{
  "horizontal_flip": true,
  "targets": ["cell type"],
  "mlp_ratio": 4,
  "kernel_size": 7,
  "l1_shrink": 0.003,
  "batch_size": 128,
  "epochs": 63.8
}
Rows from block 5 of a small image classifier, named by matrix and row number. Rows with one number belong to one neuron. Each number is 500 + 50 x the weight over its row's rms, rounded and kept within 0 to 999. All counts start at 0. Numbers have three digits each. After the name is the row's rms in percent of the matrix's.
After each neuron's rows are labels from the 100 images, of 14976, where the neuron reaches its highest value: "strongest on" is what is common among them; "place" is the part of the image that holds the peak. Only what is clearly more common there than usual is listed. The data: microscope photos of single blood and bone marrow cells.
# fc1: MLP up (model.blocks.5.mlp.fc1.weight, 640x160), inputs 0-53
# fc2: MLP down (model.blocks.5.mlp.fc2.weight, 160x640, transposed), outputs 0-53

fc1.454 093:527509547490491393571449486505505531507506538589497542469503515504487688494451528409442542496450482488535562495506581584506510497402512483537460509498503508491499
fc2.454 094:609498540424508450518481461514549493531532433530513528506549559589482508562436400441489500487441474495593543494500544503468539479509402544499494525438482325428555
strongest on: cell type: promyelocyte
place: middle left

fc1.175 105:552427492499414406509444484386594540498495441468531472459463584539465509449503473601505562489610464463524522504496488582451527572494474542489497488441450453483535
fc2.175 088:449516480530498677419542453491510450546486617618486522544527486455569521588477495555513524527483419444493588510520481507488492473525563490484412508509503473521559
strongest on: cell type: plasma cell
place: top centre

fc1.336 094:506523474520560531590512464559519519472457488525513602532369540527451469464506480500414495468566475565553551493538620575537497478469514539537565484490516427540495
fc2.336 091:490442479510418573533487547454512505598492465493596469540481651424511464490500453489461503491500559489545419549659504499487504528511452436494492486524521509469570
strongest on: cell type: erythroblast
place: top centre

fc1.122 091:483612527467341508472509541564467431477505414489522533492520579548476486450473567453388449558451526415497517480457502500494407463500506500516507486500534577476500
fc2.122 087:474637465594474498504543487515467347503587496515501415431410502491472550531466478494495561466390510486448496499603542431584488475469496611431523577466547477468549
strongest on: smear: peripheral blood; cell type: myeloblast
place: middle right

fc1.544 110:432531517512482501516490465403558489508425475520404497493565573500528479460482568497493537447488576480478521469489611511491635516459602599512523528466496511477540
fc2.544 126:499452488466507517512317506488555532552424495475457557515519494452454371488471672554498455617447519477513465466500568476509534450511498506457482423507465506511393
strongest on: cell type: segmented neutrophil
place: top left

fc1.8 106:467656508486486510530525596568599530536506536633487537469430552502483451504500443468500443596453576424500554429523599496409481428497552555495498443493482492440472
fc2.8 085:528497525548466451476448552514553539531557411476504549609475520511561480530501365491534446419597575509507507423491500514476487540420437486603556512509466417442593
strongest on: cell type: promyelocyte
place: bottom right

fc1.639 101:507520462500429483480495480504563501627448490535500519458525464546523502494500498403471493482500492494510543496561547530526473673545556527506499464532465439398510
fc2.639 090:542399633460615493467435511529496503397493500455475511493490511473521483447426550400418500526460511523536451472623481502484495477620490463503479474521492534516504
strongest on: cell type: promyelocyte
place: middle left

fc1.315 096:492492492495459482415423525457494423491545539540512465457496492526460432379434482470448577468561576471533464583549538513409568449504515417547459513521443491405581
fc2.315 080:499458511337493432487533463419442649526520434552535511506518467511531510500543500470541538427528508507513549459523498530451577552513488474559448479522522495504517
strongest on: cell type: erythroblast; cell type: proerythroblast
place: middle right

fc1.92 094:498497618509560438479476499402410462566553479484552487482384556475404590483549474531529474505521509504513513435566488541472452469552555533449521475510460503434561
fc2.92 098:390498469503559520352630400512504486485538517592487485483481444535522573429559369441519593495493501482436501472493427437487475499462493509528501496607539523497453
strongest on: cell type: artefact
place: middle left

fc1.526 098:457536417434501569485353555505439438487439502536503452460455581509535475510484493562529498559500550350504499503542542489460443600527490508503492533519513478498498
fc2.526 093:660461423470503422501505413454553510458507374567531481479439500545429569512500565527569503420498546529556539554446624511422576500494486510543554498453502534477544
strongest on: cell type: eosinophil
place: middle right; bottom right

fc1.26 102:449490378426420613499391499491494427505510559487494508460521548579470440497531536556529543541561424388514450469545509535414483538519491506504540507520515415468515
fc2.26 126:659498440505419468534509398437552489498530462565479455500474476494508507522421508535525498486530467538643477538442497472487518479475407574505520528294519533492490
strongest on: cell type: eosinophil
place: middle right

fc1.114 106:508498520465539489513437588495432488413505453528403465577506490546481513581458505508492480483497541489468446497541543521439456510534504456538500578606512493484517
fc2.114 114:386483416516500534542538477432503536543497520526486473507489517490549556473545454662467507511508504497502568542428500454486469504504507442506435414523419524491506
strongest on: cell type: artefact
place: top centre

fc1.207 091:498538473545481479549406515563435491632487500628541455510477530542475539466534499495498519506506455416499660510486501545480502523591595669520458518507470508458494
fc2.207 082:547399534390558493490498515515501528523473491488469535498524505488531518473503417386376571492528528465483514452482407566507550553586579406568502472582506530598452
strongest on: cell type: erythroblast
place: bottom right

fc1.180 097:389516543449508481500449518471384428470513543511458456493478467580442537551445518428459540412578480551557447498626514594440512519466498393600479466535470479388537
fc2.180 084:481546545425514489461550578491452632479462547556472524569500523510531530485475486463505503503532451466467534417464545527447529493462603413570517454534482531579505
strongest on: cell type: proerythroblast
place: middle right

fc1.611 102:519502517544461423559471520532491518548556476518507509474501538485495579361435491464455536462491471550491520478558570586485501533443488579458499636430451430495485
fc2.611 107:539493521368569554394445530551589493514520524467458534549572484561490489552405519447420555509437501499507489392488458544515558449494492508480503496474489526493523
strongest on: cell type: plasma cell
place: top centre

fc1.78 089:433528476494574487523450486461543514541421514435520502475360506447506565496507511470510534403586557464538524587541488538499474518501499486521514456530501497478556
fc2.78 080:428529483494490532541564405421507484428553513661489505533502493501508493506499465471525571463530452581501479494533516518501488464513512463470508607486514522441471
strongest on: cell type: erythroblast
place: middle right

fc1.558 098:562484500493465424568510555589487474513520487483528548487487584501450481490543516465500489543483459429592565459504583505431447465522512499583500454457484445503449
fc2.558 097:433531443516477523561554523484519340514579416508555491351489478506416539537524479498603438496441532518492469479547632515541473520486467485445564524523552535477474
strongest on: cell type: artefact
place: middle right

fc1.345 099:474505628455419518551494396515513499500534586465501549537484445547502433532499433437470474484518469588503438497484595491428541497509445502427538489469427477491527
fc2.345 093:546522463589516535476435519556513468500482535424534414464471583487430554485511571476486533530513530480546630470537500620509478526619599541506491470500481442514504
strongest on: smear: peripheral blood; cell type: myeloblast
place: top left

fc1.595 099:503426570509455516517430532533506540503420501502455499521488529565434533541402505480496502445426499469550542545519530511507508452465467461508494572468484427506494
fc2.595 103:558495507455523503482504377558526437495531510533405492514513411508493427607377460526561537523456467527620499488464519379498543441520508586505465521450442519504502
strongest on: cell type: promyelocyte
place: top centre

fc1.617 098:426581481519455409486479518516550458514421529516493525477494651464468587501484512549445514447539504533472503502505503555450523491524454513459514483489388511405506
fc2.617 087:438497524484483555346565447656559475504531498549505535428399509532514542518528493364427494506379497510476421475468553500534534452513493485451505540559568556527435
strongest on: cell type: blast
place: middle right

fc1.435 098:396552554508472433560398539487515496498489475448476471510557632493500582446535557473570573501531575428492551514497519540489423422557477550508460506504475497443628
fc2.435 094:535637410498494524484460526516528487492511447458507576507501525473539476511525634437519515551427517480529459498434538537486487475622631476537543412485460527500515
strongest on: cell type: myeloblast
place: middle left

fc1.9 103:498610542447418524451516569534514429573502570622523528593547524542517461492496423543421550467586490569447485581493494620505435459473491529513465535525464343457511
fc2.9 106:477449566494437530506509488455523599528471436419511517527572431496431480509546373542537502493501484542425412412499432499545530500487459442512499515542599577500449
strongest on: cell type: promyelocyte
place: top centre

fc1.545 125:493481567505524436499572561513471469463491465535515470502559462499543522511490610453494445461418452519418555450461626457589530520662402468548474525560497538502563
fc2.545 072:519587433508563462500604450503525467463518488484470492503460498525505584577540410479545521474439474568501450522477590390426483503453370475469548538477542501427544
strongest on: smear: peripheral blood
place: middle left

fc1.52 091:492488537489443467523548501496428531447417515448421507502497487514503625474484525496493438479427493473501472506551426446410498491473544516522493576530554561502551
fc2.52 087:511531512386463487593482504490498542526386479552493560516507508512565462546524591518511496490534498519503565566436536482455532520481579484510456498459495477497590
strongest on: cell type: artefact
place: bottom right

fc1.527 108:479472501448453415453517506479494515524500692451462578473528451550524459513479499492492517507506437539436491465516458513444460530436541601512521497569517519540502
fc2.527 122:500459434520495470566474457483537502457496404487518531439391515496491501467561593388576434492530568556499478514582502495456470573505498491455500503597586448498419
strongest on: smear: peripheral blood; cell type: eosinophil
place: middle right

fc1.312 092:471546647487514462551482471461471454490512497641468489585523452436547442462502503468358521449502511544515505583579487527403516572520499504497547559519494544406597
fc2.312 068:468433540481451454600472523491489480466508585454537484526558589341514509393508486433500615519527487568485530508536430394491469414542487343504481554598452525561501
strongest on: cell type: promyelocyte
place: middle left; top centre

fc1.530 096:461479563486468493503517378513572420514495491461504501553422438655537482445506532528386486498549443617490449499509557450461522458414458498402578541525449501404511
fc2.530 086:503511425559510486507430504579549503570521492414516498441458550479404410489495647541417356474427500454482620514465513521511515494529372492486517499522445529610513
strongest on: cell type: segmented neutrophil
place: top left

fc1.515 110:441526524534466465520437494489534455488446489579426448498501569504409616384468452538491596456439490551505597484462484459421567562452528598494496597465474509442537
fc2.515 141:455564479499509508517501491465471535532520508507373541478516478493534434495448627517499511551428474414495506464427479516501509456489555488541471424413520569676426
strongest on: cell type: segmented neutrophil
place: top left; top centre

fc1.148 105:456538510483451511546498527547493529610453494511478512625541550542511431422489482501443357576488418522522362433501601532489428410454513509493499475475498476529419
fc2.148 123:494601501480502504625452560476500530498490453487502459602474539545500482484525615501429543484499543527380426442615473422543480478483624491513497514543542510453512
strongest on: cell type: erythroblast
place: bottom left

fc1.368 107:483548414497501490522413607486440466527482489475486386466485556473522520480464479524502499490492542325578550438493489513495448628480435522499484489512498454463483
fc2.368 130:619600458445499450535485499478461519398541503490474504447422546539396577484490546502490437425474502437508606502424493515497510491527491617587548504380445485519579
strongest on: cell type: eosinophil
place: bottom right

fc1.328 100:504542458435516499522523532492484399404509483531568535546500501556436459506475535568492590548556494492495508408554507637413520522493517487510480504541525427469477
fc2.328 093:578507535469458534437475579505484649600485511404559487485607492398571443486554481521436374497462449415502491502499520586485443514502432529542545442503450506527559
strongest on: cell type: lymphocyte
place: bottom centre

fc1.189 109:544507587477499503456404457441535433507543437494423503464536506532514537481423475510405614433538597521598508590504483557455539566551500530463543572499522518514443
fc2.189 122:561459553495446437480467548455489533469454528499558468556536439472550414462572452484473601499595492500460493509511437550509537489514498470508479496528499534479511
strongest on: cell type: lymphocyte
place: top centre

fc1.497 103:461626525372580470488541507556424384512551519474517520622492615501452507504502554564379491516598431411465584475566533564502432621522453424495543463415480414417471
fc2.497 113:488551449520553548392533483585570406523545404478451539440479483511482462566518490466533518569428506506486480486426564433495490489535572485427576498530559508532387
strongest on: cell type: myeloblast
place: bottom right; middle right

fc1.499 094:416468507418543581471405448507530483496470639451410612498545495488487440424403517494536525414518517555488452605550504519436539499527440440549459442511560475506597
fc2.499 090:551461629460520482440555493460494532507495499581487539498568452627500481552398538484482498599618470499508491424512498657435483546494494472461491496497499434489405
strongest on: cell type: erythroblast
place: middle right; bottom right

fc1.149 107:429495509502481475501454513443533436490424530503395502544430479548510508577506511430498492482486548524477495507553664574517506510532515501493623510499446494489577
fc2.149 113:456417446496430565523481485544523491537473541500595523506547476506493494514511388554665521468497469549549505522509575491465514485544493438473386599525516591404529
strongest on: cell type: promyelocyte
place: middle left; top centre

fc1.276 094:463473537548479489501497499500596300501531494498423510542476476488499503511491528416513491478510560504473508503525532543503603519527524477491658509486450483456528
fc2.276 112:459408498423444511546442514533504489499467599500509481408558423566492516548473515536600494527518503556495513492523574493533522501500527478487409628464493555464509
strongest on: cell type: band neutrophil
place: top centre; middle left

fc1.121 104:415469563501504435539422473511503448520533515493494502474427458556403484490562422433505507466488522484469499452494568491498554525459535504517531551532452323504494
fc2.121 111:377425458456481508526505504504484466495484559499507517414496387474468477527590579533606368550538509566428478530558539503511496513564577403485341519529521583538420
strongest on: cell type: band neutrophil
place: top centre; middle left

fc1.596 100:505607557477465577513563611612482484522505428466479500450445485444513486573488600495539527445506522572531456496508529533498466538574485591452544457471514483500486
fc2.596 103:393403695520588515456507497456461529448496512534416492503547490547506582451479601465459499467476442470497503487562533451518485511442525533503512486504522484511477
strongest on: cell type: segmented neutrophil
place: middle left; top centre

fc1.343 113:499540485393425500506479454501438499597514502597494515493523501529456527530497545545413579496497499465492609466358471556530531534498400621471605522518504503517497
fc2.343 123:490498553505555396480501576480526549440505527491497544584613468453476420554535655452505517480522518583462480457479463577501528489467485442527452512435465493507499
strongest on: cell type: segmented neutrophil; smear: peripheral blood
place: bottom right

fc1.496 098:517454522463456511488425480467520571508495496584371400540534622540435503434532437531462545517460489540452542507536525463404574505444486522520540508572459483486529
fc2.496 116:418568482512519541628604417435478486609480440512443520520509498468479462534481569588585552490491411492545491487505501419497580436466563446478501466509611624584466
strongest on: cell type: segmented neutrophil
place: top left

fc1.112 105:498536471530347460555503540553488456543475495488392524475474585511505551500482533449506497516427530461556507467488496485499501514490599571402543548556530578500470
fc2.112 100:500604498498500567424503461541516462491495481552490576454512418523549558476436479553492511597467488454495472503444545484500459431439465513474502471522497530514500
strongest on: cell type: blast
place: middle left

fc1.397 098:483544491494488640578486480479470499591484467463538492470451493555505477444541447423379472486481501497599543544499500526511414500493481445565487492454495513465502
fc2.397 130:576417495530471420542520472524399493526575504488496489479551498414524459543497471497488480505535493504527495546479410465601505439412469542506479512527496541615477
strongest on: cell type: lymphocyte
place: middle left; top centre

fc1.27 098:489502432483448453499405508502505493513510547515509467431471651508526479504428495600486511510538497415469500483454433483449524505471498540500510505525493462500511
fc2.27 121:497448426536540495518448432473532481480523445554546486498422521524514602372481528522508535411525509495572488553494621551427498490490440500516477508470538543520516
strongest on: cell type: eosinophil; smear: peripheral blood
place: middle right

fc1.374 094:480494519485570544580425455493608514482502494544404538542521470495487418507493524439453525493474500554498477399546540505507485489503501520688466526599505430495544
fc2.374 085:475518446583484488620511469479478457515514379461528507497459587390449447453499530479512444471404497534532367565524466371511489526436476517457503540515525556518435
strongest on: cell type: eosinophil
place: middle left

fc1.420 113:481521539498474449634489517528494537450508502558506554509475592526402554528495492431433508481441582401581539500513519523490428486515455525476539491573578464485545
fc2.420 124:517537400501513423589467469538601460500565443520480512482438471555500498534509491473549529482469551603496502497425597506564598377481464538479517522492531558429500
strongest on: cell type: blast
place: middle left

fc1.311 104:509504429494479414459488568551525402496503501631463476405418592503511523518394485507476444491580564465552538523528441571534501501546495501441492505514475520444609
fc2.311 098:494548481503402523492476489521516513501572514534582489502458489565462436517633585484500505464548511531499513475495548511453490513490440584551531519458532426500525
strongest on: cell type: blast
place: middle right

fc1.258 096:512604603335495498422538587453443491570504556502494542472503491456443499487444524465433438549515528518485499514527515542473509481502430483483538586494481572442507
fc2.258 072:498497587498577497496555401587502491463502478496419503462389584555469603511503541440516502533421500475475465465503530323496525507456538529382585510587606488502466
strongest on: smear: peripheral blood
place: middle right

fc1.387 100:569489469454478451600509596627442359545471560478528555567430613490489562516507489512469481568482502408491612458514500518495467527488542465545602506468489463426452
fc2.387 099:439602473502501536470481513630533404479541474463491500341500381566451500552574504492508464602474550536443425491516599497568463528471500526480561469545501554485424
strongest on: cell type: lymphocyte
place: middle right

fc1.129 099:455546598498470531464481495563495490613591515592440517510521490483529442548442483451504587483549500540482561484476519480483506526501470487523481429450436496422574
fc2.129 096:495544520505450444432525521469517467492461605482470489450448602463540564453412457427446551511467454525501514491404490495591505391555572481449522525468499417552498
strongest on: cell type: promyelocyte
place: middle left

fc1.431 097:484479561487394501519500420502504505501518521489553477564499463623490464503515489430459459440543448494499496493472504483490534531488437533490493448465500487453581
fc2.431 088:658459500486524502431451552558517523520479574436501414481530489423491456543427604478402499602564547463509587507520427625507541496556520462487508470500492522623416
strongest on: cell type: blast
place: top right

fc1.351 101:463498397486479467471400485494495496489490531508490465469442628512504492499426479548503555514519514420450511514500526516501535565472498525453513509528479417503552
fc2.351 120:619518362504533495525430427487550471476549509520511446506422503499497615444484508596508517420489548498557489534494601517457511416498432523516501481387482596477582
strongest on: cell type: eosinophil; smear: peripheral blood
place: middle right

fc1.408 092:551488480476490440493485480506519514550508475590600534402383517460494566500496477524462503487494459477560597481504518507469506539609565594494498411499444410504494
fc2.408 088:502450595443554570400512516550496491541502527490571510517533509517469432529482442353418508541431574366510473462507491525472522510530443536513485505503420391510592
strongest on: cell type: promyelocyte
place: middle left; top centre

fc1.200 105:489535508438397496500505558546503455499555475489535501497446500594507452506446498518504559529474569513559497485513503523374656403496465536580496547543443444416446
fc2.200 101:495473498477519502375458506552505596524559411386546480502570474414464481473543573414479493465472506496533482495538514479444483527539426471551508434509504524624520
strongest on: cell type: erythroblast
place: top centre

fc1.503 090:493508585535486412572524475555588495501489555463434513581462512514479513556415429460498546495497507563603506506537527500502518499498474523425617468514509501460492
fc2.503 094:541520467551502570509461498533562480476503519598551473505459485339528490508474504670558494428489488516543544603570476410467501420552445591480538514498488474462589
strongest on: cell type: eosinophil
place: middle left

fc1.57 109:575494478418502504561519487586443424507498624454543599492389474584483482472525505507464482495479433412491566411571519515371512557502510447433559493494496443500472
fc2.57 129:496519502549502506499507519520503471519452474422442482450526513502487511526525467481519438634540484486445432494463512567560492531507548480434580433553495520533425
strongest on: cell type: myeloblast
place: bottom centre

fc1.166 110:443625508473475406546487458512456433627461528483436476488419543504497575518407536483534496477479510499567513484589538538466577421536402502507545464510478425425557
fc2.166 138:440511491569480510469507634487445501506513502481598492474497507501553617442585498445450442475514472496435540588487492567568467514518551439468510483537510504589490
strongest on: cell type: blast; cell type: lymphocyte
place: middle right; middle left

fc1.208 098:379542475386510558513547520440481482545494499569501499400486475559448565508496463499528483428632494508618501638512428510483514604502495536578545494549490408494561
fc2.208 102:463394673515497490529634462384366531483533520531495550440506496554544498453464495521530529506532431468498454467421538529466455520498491538546496538473516474528398
strongest on: cell type: segmented neutrophil
place: bottom left; middle left

fc1.473 095:458529576498564479540500572487465508544498503568450552504567461502503527535478473505563501480482526546525480542493497483458454424619518546461505507521456493427617
fc2.473 087:453343494579519493407506501507526391480576491504523491410491487447461530478497505485625500532518499579526512549477380573555470482507476428513511511485567569503372
strongest on: cell type: blast
place: bottom right