Weights of a small image classifier.
Model: 5.64M parameters, 32-pixel images, arch convnext, activation gelu, patch size [2, 2].
Training: adamw at rate 0.0011, 24200 steps, batches of 128, held-out accuracy 83%.
Data: trained on microscope photos of single blood and bone marrow cells, 48542 training examples, 63.8 epochs.
Rows from block 2 of a small image classifier, named by matrix and row number. Rows with one number belong to one neuron. Each number is 128 + 32 x the weight over its row's rms, rounded and kept within 0 to 255. All counts start at 0. Numbers have three digits each.
Before each neuron's rows are labels from the 100 images, of 14976, where the neuron reaches its highest value: "patch colour" is the nearest of a few named colours to the mean colour under the peak. Only what is clearly more common there than usual is listed. The data: microscope photos of single blood and bone marrow cells. In brackets: how many of the 100, against the usual share in percent.
# fc1: MLP up (model.blocks.2.mlp.fc1.weight, 640x160), inputs 0-53
# fc2: MLP down (model.blocks.2.mlp.fc2.weight, 160x640, transposed), outputs 0-53

patch colour: grey (58 vs 22.4)
fc1.616:036216152226143115118161107161053113074134225101143121094112134168090151104136184121143127143134058120112141082123130139118128121157117111126142205137128062184124
fc2.616:130119140105125115133152132101117149136136146137122147128145154184124145110147156150122108132198122183093133111135141136100124113137128099122123137152142141122166

patch colour: grey (51 vs 22.4)
fc1.195:167148092135120210180114136105122204085074146087138112135131125104132100154118172219133028145124111156136167056133098128129142163096104117126122134155126129129159
fc2.195:134114198137098195109126129162091142139109133151183107106136130037136117143126128130137125096114190141176029136145154101148108131109090072081112177149116111131121

patch colour: purple (64 vs 21.5)
fc1.331:079112146153091115135113146193082103089120140105133111154136193127095127188181128142003139134087109095061167146143145126123171132169147130168149128134126111128138
fc2.331:125141139122112099157137182140146144126147127190158131136121087155094173127151108164111145066164166148109121121146073180119121094122056036131134135191153125118159

patch colour: purple (45 vs 21.5)
fc1.192:109139134158094137089139088152088090222148182184101115162140117152137122163114139133129077127126096112099155141118085113152146098203150217164104156183108155129106
fc2.192:081115122101122164163168118065127099178098200114078143156193113225178115185121126125078156153157077130113086145074125133103113150117150155166110119117126078084147

patch colour: purple (48 vs 21.5)
fc1.584:102188133152124178115128177124098124141168103111127105152163131144144128065141128177170202136090091125134141125136130089136124156098128158135164158145102149129138
fc2.584:106132124119141093127109133082102122178153156084050156116150085130079154125130135126141122162125102113141120117135133104142128149130115131174166120110161177182067

patch colour: white (48 vs 21.6)
fc1.40:115130116107094089110134124146187097186138116114122103119176052107081129149130147190139118171128111147143121069168173138131095165155156079162128143175041140125083
fc2.40:166087194158123099085129134110099133118154121123162132054133123213120165133103130072089144098132138170139149149127095177127121150114067142135153153115140070166122

patch colour: blue (51 vs 8.6)
fc1.608:129141197137145126205130026121113159142129107107119103113134109168091127128155179117193091105136100174111180145123084196216143202119136151096142125135157129140116
fc2.608:098100125128114168162092167115123134104155140091132127162191123126119115141187118133081124091191124204078171089211103122118123154164116175118151111108182115104151

patch colour: white (57 vs 21.6)
fc1.65:145120112195116115122120121144170155146116108125071117091136121126108134160160165139122161165155122110135085170130114139121108115136126116128181228190077159189128
fc2.65:145146111131143106119151087131168130093127111134142125111125034167064126153151161140170164121098220162143101119122106158126152145148098064102112061135153175131124

patch colour: white (58 vs 21.6)
fc1.318:131134136118104061082126091135196153122181135120126135111136130163125116130164102119109116150110101116127084078130118157194122139173125134190114144070108102125119
fc2.318:071128165127205098120124094128155155128140131148085128077110175146100179167148075088115102110075109101093113108114107131175210132140067122070126131130173126174107

patch colour: pink (61 vs 24.2)
fc1.424:131128077146153113116113145133092195129126128169059102103174102123103128098246137151165135100126108138120115103161129126114118197157117186141191114094122110163107
fc2.424:135155117109152074073113214081100169064115058097073138126167129142109121124104137108108178169124106118137120091068207087097090128083125142141134100147148169126045

patch colour: white (45 vs 21.6)
fc1.10:118151043200119121146140028125105154189109061133136129065094146175146136195135089161107109127120132140132179198144109166206180147125150119097166104149112116119094
fc2.10:110178202125157119145123117171102161145141153109059141135136095115088111109104144194098101119165159115175155071132059131112128146135127150162162127119126084190035

patch colour: white (45 vs 21.6)
fc1.491:126100080129123146130174114129161118151189163102147126123132142119095123162108135118139135127114163094088115052174181140110104108169073172115160164161037144093143
fc2.491:122154132111152141133124111186133158150116085127230176120131147115134166147103075145123165132098094119131180127084150163120146150101128160125165164057101111105203

patch colour: purple (51 vs 21.5); blue (37 vs 8.6)
fc1.568:127121170156126125137122043156146195141115134171132171168174123166106154119125118126136132165128052127111135121142117152147199142113124152063129147134115087133122
fc2.568:101169112166156181188155159124112097087152202195152126127126090154095125159149152146046142135159101101066121125158119127130120163145113115121158104136143117129144

patch colour: grey (72 vs 22.4)
fc1.401:124145141134142126188084129116152128112120127100062123144152073130137099144141219116155074174126107179111126055185106092123121136016107120123141113164140124131114
fc2.401:130136137225138130105143181125142127144126078096165108168128179127089132106147117148065122140108109109115114155170101121131133145121151120096058086179144142081139

patch colour: white (53 vs 21.6)
fc1.395:018114121124114144131167172136121152098161193131093123132103171123128155107126114144079108147138105140121127173120095107134119091214110158141165125180134127111108
fc2.395:143032128108120142138153129123150142137107157121131107143160136133088067086130132135117080119098093118174111052142188107138109107160158119139151115172122104053142

patch colour: white (44 vs 21.6)
fc1.158:094112123109105132126127149079174090082117147128157127189137179116098097131093105135129151184099128187131145132164135137124134080160105093145150124188113168159130
fc2.158:130156120118103072150116124109132154119147129162101106099094133107100162088162147108112150161174125195094124135127106113186154076183208130053107156109129131142132

patch colour: purple (43 vs 21.5)
fc1.69:120099124128119131123148097162106133152167134170150104134144103168085131148158129175089177120101043125141128123140202091116128160160130155177119134108082168120139
fc2.69:088138112157129130123120140130146102132119117100154099175151092121139136137099099095156214079139177109109163136114119147161183145115125104138128141110165221116123

patch colour: purple (44 vs 21.5); blue (33 vs 8.6)
fc1.351:127164126152034130142109114126130206130144117130149071199120160150114093128125143097099161124135082111127124156124106118141191092081147188150105140145127157115136
fc2.351:129075094088120139106139104122145132184114127152126077111125124159150120089170135143134177111143139124164189159104144098091137152116128125124131112177142108144081

patch colour: grey (46 vs 22.4)
fc1.295:105130159162117117216161138135123115095180124189085147112149129080129129127095146098133127132135150162112213135140185124094152225119069071170131130134161185145114
fc2.295:115111170131087140166078184115139168186121132118130090197121156107137129082115157153084113121164165165103100125127142178126128107104135110125058149153152124092151

patch colour: blue (29 vs 8.6)
fc1.220:130144058114077132129201111142077154104128173139107087123096142149131054151128105120113163131085119160118135182163104161130146083167106162062159198163139141141099
fc2.220:141086145087155112095111143087189149156149129129132162149181140080115137132158141064139201141108146146112112177120119112129128127103147161166164118127128168177010

patch colour: white (46 vs 21.6)
fc1.76:119117077113129123115172065126139131149169143103138119130136166095097126123128105115156122134139124141018132092174238096133111138106147144112111173207084127109174
fc2.76:162094151125160106144136125147105106172111106123212155098118140129141161115092102209110165150130129038158129127115117157110155124119132147132102118139124046109144

patch colour: pink (49 vs 24.2)
fc1.526:125130125130123136136128204107193107146121113123105110121138118123162026109150113189129131103090119123096075168132150114155168111079100095134176151114127111139140
fc2.526:111108090137103120097169098100126099137070155138158142140119127126127161126180093114132138118108137105113095150134141125142128140150080161081085113142203197067102

patch colour: purple (44 vs 21.5)
fc1.338:117128117197100165146095107119104142129132155090134179108121132117101141124129125089125142157156115072095133136153126113129192157108079136145213119105090156150122
fc2.338:132160146127183168141089126126141144085178133173128129140106078099076088110111121138091165125143108121142120056134131131090104143114098096128130134132144071077082

patch colour: blue (28 vs 8.6)
fc1.536:134124139094145142198137130163072140113147151113078120180134131178165136121123152102106132127125118194134130066153149179138241100068116145123085124086086119107096
fc2.536:133018160066123132094157117134129101142097131148077117126101170134104154125164089110135141112130116112138185090122109178130189134136153137114146149151188141175115

patch colour: purple (65 vs 21.5)
fc1.534:130139129111100117150161115082226177127120138152069165124127120125081111129122168130126113119128126158140123169128102219115125152041128127122161142133104129135130
fc2.534:177178093135110115136129145131128110101159183125112120113142122120127097201155171163132126066131157146143122089143115154171125112107118114126124128144115189136105

patch colour: blue (28 vs 8.6)
fc1.440:126172128145117121134137097104081116123179123161134138034145106142123150149172132115150074118129110117109127223117115176204213139097120091082150134113117114119081
fc2.440:124144096099075118154195059151043116172120126185128171129101108119116172138180142118172100138102138101091094136173113120169155132175177123129082153088128098157126

patch colour: blue (25 vs 8.6)
fc1.278:131150154153143098191154107109083140116123155146136141127167115135160076127165146145122135083129120188065155105141165122153086084085152164119113124119128111126097
fc2.278:179128078132116091132129124145081103124115136165105132078079096181140104173143070172164129182205106159144129134082182161128113121049149155129148136133115129152102

patch colour: pink (53 vs 24.2)
fc1.43:128188116125110099121127160116125109105136167072118116113136119166129119080140146116159148131082131103122127142155157092209114173216129141154163169082117109154091
fc2.43:153097131118124058134149065169206100099127134121096117058126152178104121173168146114106083133193167163081120129134084142170120119141093155102070179110123093083114

patch colour: blue (46 vs 8.6)
fc1.613:110131150136141095164115156181078191136095127156102144143114125139144110129134105173128089126124110149152112141127137194134154133073121050138140135164135106169139
fc2.613:189158120126108155130119222149126153161172137113139135142151178151082158135144126090076159122119137129054106196126130149109120126082140034157122102144133152130156

patch colour: white (51 vs 21.6)
fc1.299:120126136117094109102178151143163086183157086123073132118132144165126117130128061143131180158099092176092174021136166099107144133129117112141092130108137169105099
fc2.299:107130142130074157128178147092090088156174073121134161194132107091101132163144148110228125132107114091128040105124103113109129097126124129141166114127092124112137

patch colour: pink (58 vs 24.2)
fc1.130:117131100146107132170129125140126132122108173076133127154123166122127137168114147130113124130132012073090135099163143107135132121097086131160167173133136158129112
fc2.130:162099122123129086111118125141140142159134103158157096182116115112128151045118156115138115070058130138117082223146146113042090109086108063127114137127129162186155

patch colour: blue (29 vs 8.6)
fc1.364:062130176150138149127126126083158135182112110139137140101176109201117078122134145206124179116093109169133181123127132140165131080146130178126071165146148113128105
fc2.364:123171079094127144054148155091062135137130093120150056111199114231167133122162145156153154111124090128125132116101135139115139208028150130111128106147117120061137

patch colour: grey (64 vs 22.4)
fc1.99:128164162128109131148176069178072142112136137118111129184096130154114114163130207141155112171110124218129131100123095108153143185125139117118123189100145154155127
fc2.99:163101122089074102183094144063159178091082115128101129191146199137126148107150187052086111081226078181104187130152155182123127106145082116140148135133110094097165

patch colour: purple (72 vs 21.5)
fc1.436:109096140121132104143207135150134131171148163195114139096129121128124079154096096180140122131145115132071119130130149210138173091097079131137119143144129125120149
fc2.436:149116149098115191098154119174139170114189133175142096150076137127152144169125144150122173100109120141135118125131129164101110120128118092131100176124136122128103

patch colour: purple (44 vs 21.5)
fc1.253:125107092175094145113137131116068098123127210103130141117067122167165139114173116145061170164136143119143127086136122097146109134145087113067129139116128074123145
fc2.253:098082177176140121124145153172177135172100157121169124085143126147109115151162135204131089146139127171135075096132071161166136117127144116171137106139154162180143

patch colour: white (46 vs 21.6)
fc1.42:075119106105103165109086142147182099130168163069086145115120140159157128178108104096126210197133025139112118142129169111129117133083115104217133156170145138137084
fc2.42:100115129081104148163057135166123218137106127100209106108133093110144083133148120130111059088113156124158103209157167134105136116131159142105095126146072175139141

patch colour: pink (73 vs 24.2)
fc1.458:121162054137086149117138149133095160135124151131138154172057138188146086146084141147139094127137131124118182151143119169094176090138072163140128208100107110128110
fc2.458:123135164162166108132105118104176123142126097116145139128154155099074212118122163112158158162120109133153101103148136123113098177072133135069150207162159110115164

patch colour: pink (49 vs 24.2)
fc1.360:067194108110126142126145139073112116129136046137102079098138159102140145126130128148157124128096150098124158187140097128151185129146103159170198119159062131133126
fc2.360:118130196116137176096118103170094171116131152123069172123166128180178128134107141118048124124165096129121096134124079124157092214101157124137116177074125144173121

patch colour: grey (69 vs 22.4)
fc1.188:102177165144089134152111116097142130139131144209130126084128117110147149192182139115117096125133139118115111128151127091142112127129151126128117126102122140192105
fc2.188:153115172110108114172177127121162158064088144134107127062108153150090133108138123134121121117171121112101140122120124151121129139122021185110098181163157072138109

patch colour: blue (33 vs 8.6)
fc1.493:128128114156126111139155130116148162142125118114144176144090166148074135142141131092055121113117112125106171111150148150161156064193119118099101161125095108147126
fc2.493:012131073129134188090149118091126101137084091103115108116135148206108144159140122107146168186082072116161133100114120117123158085147164206133123106079127150108068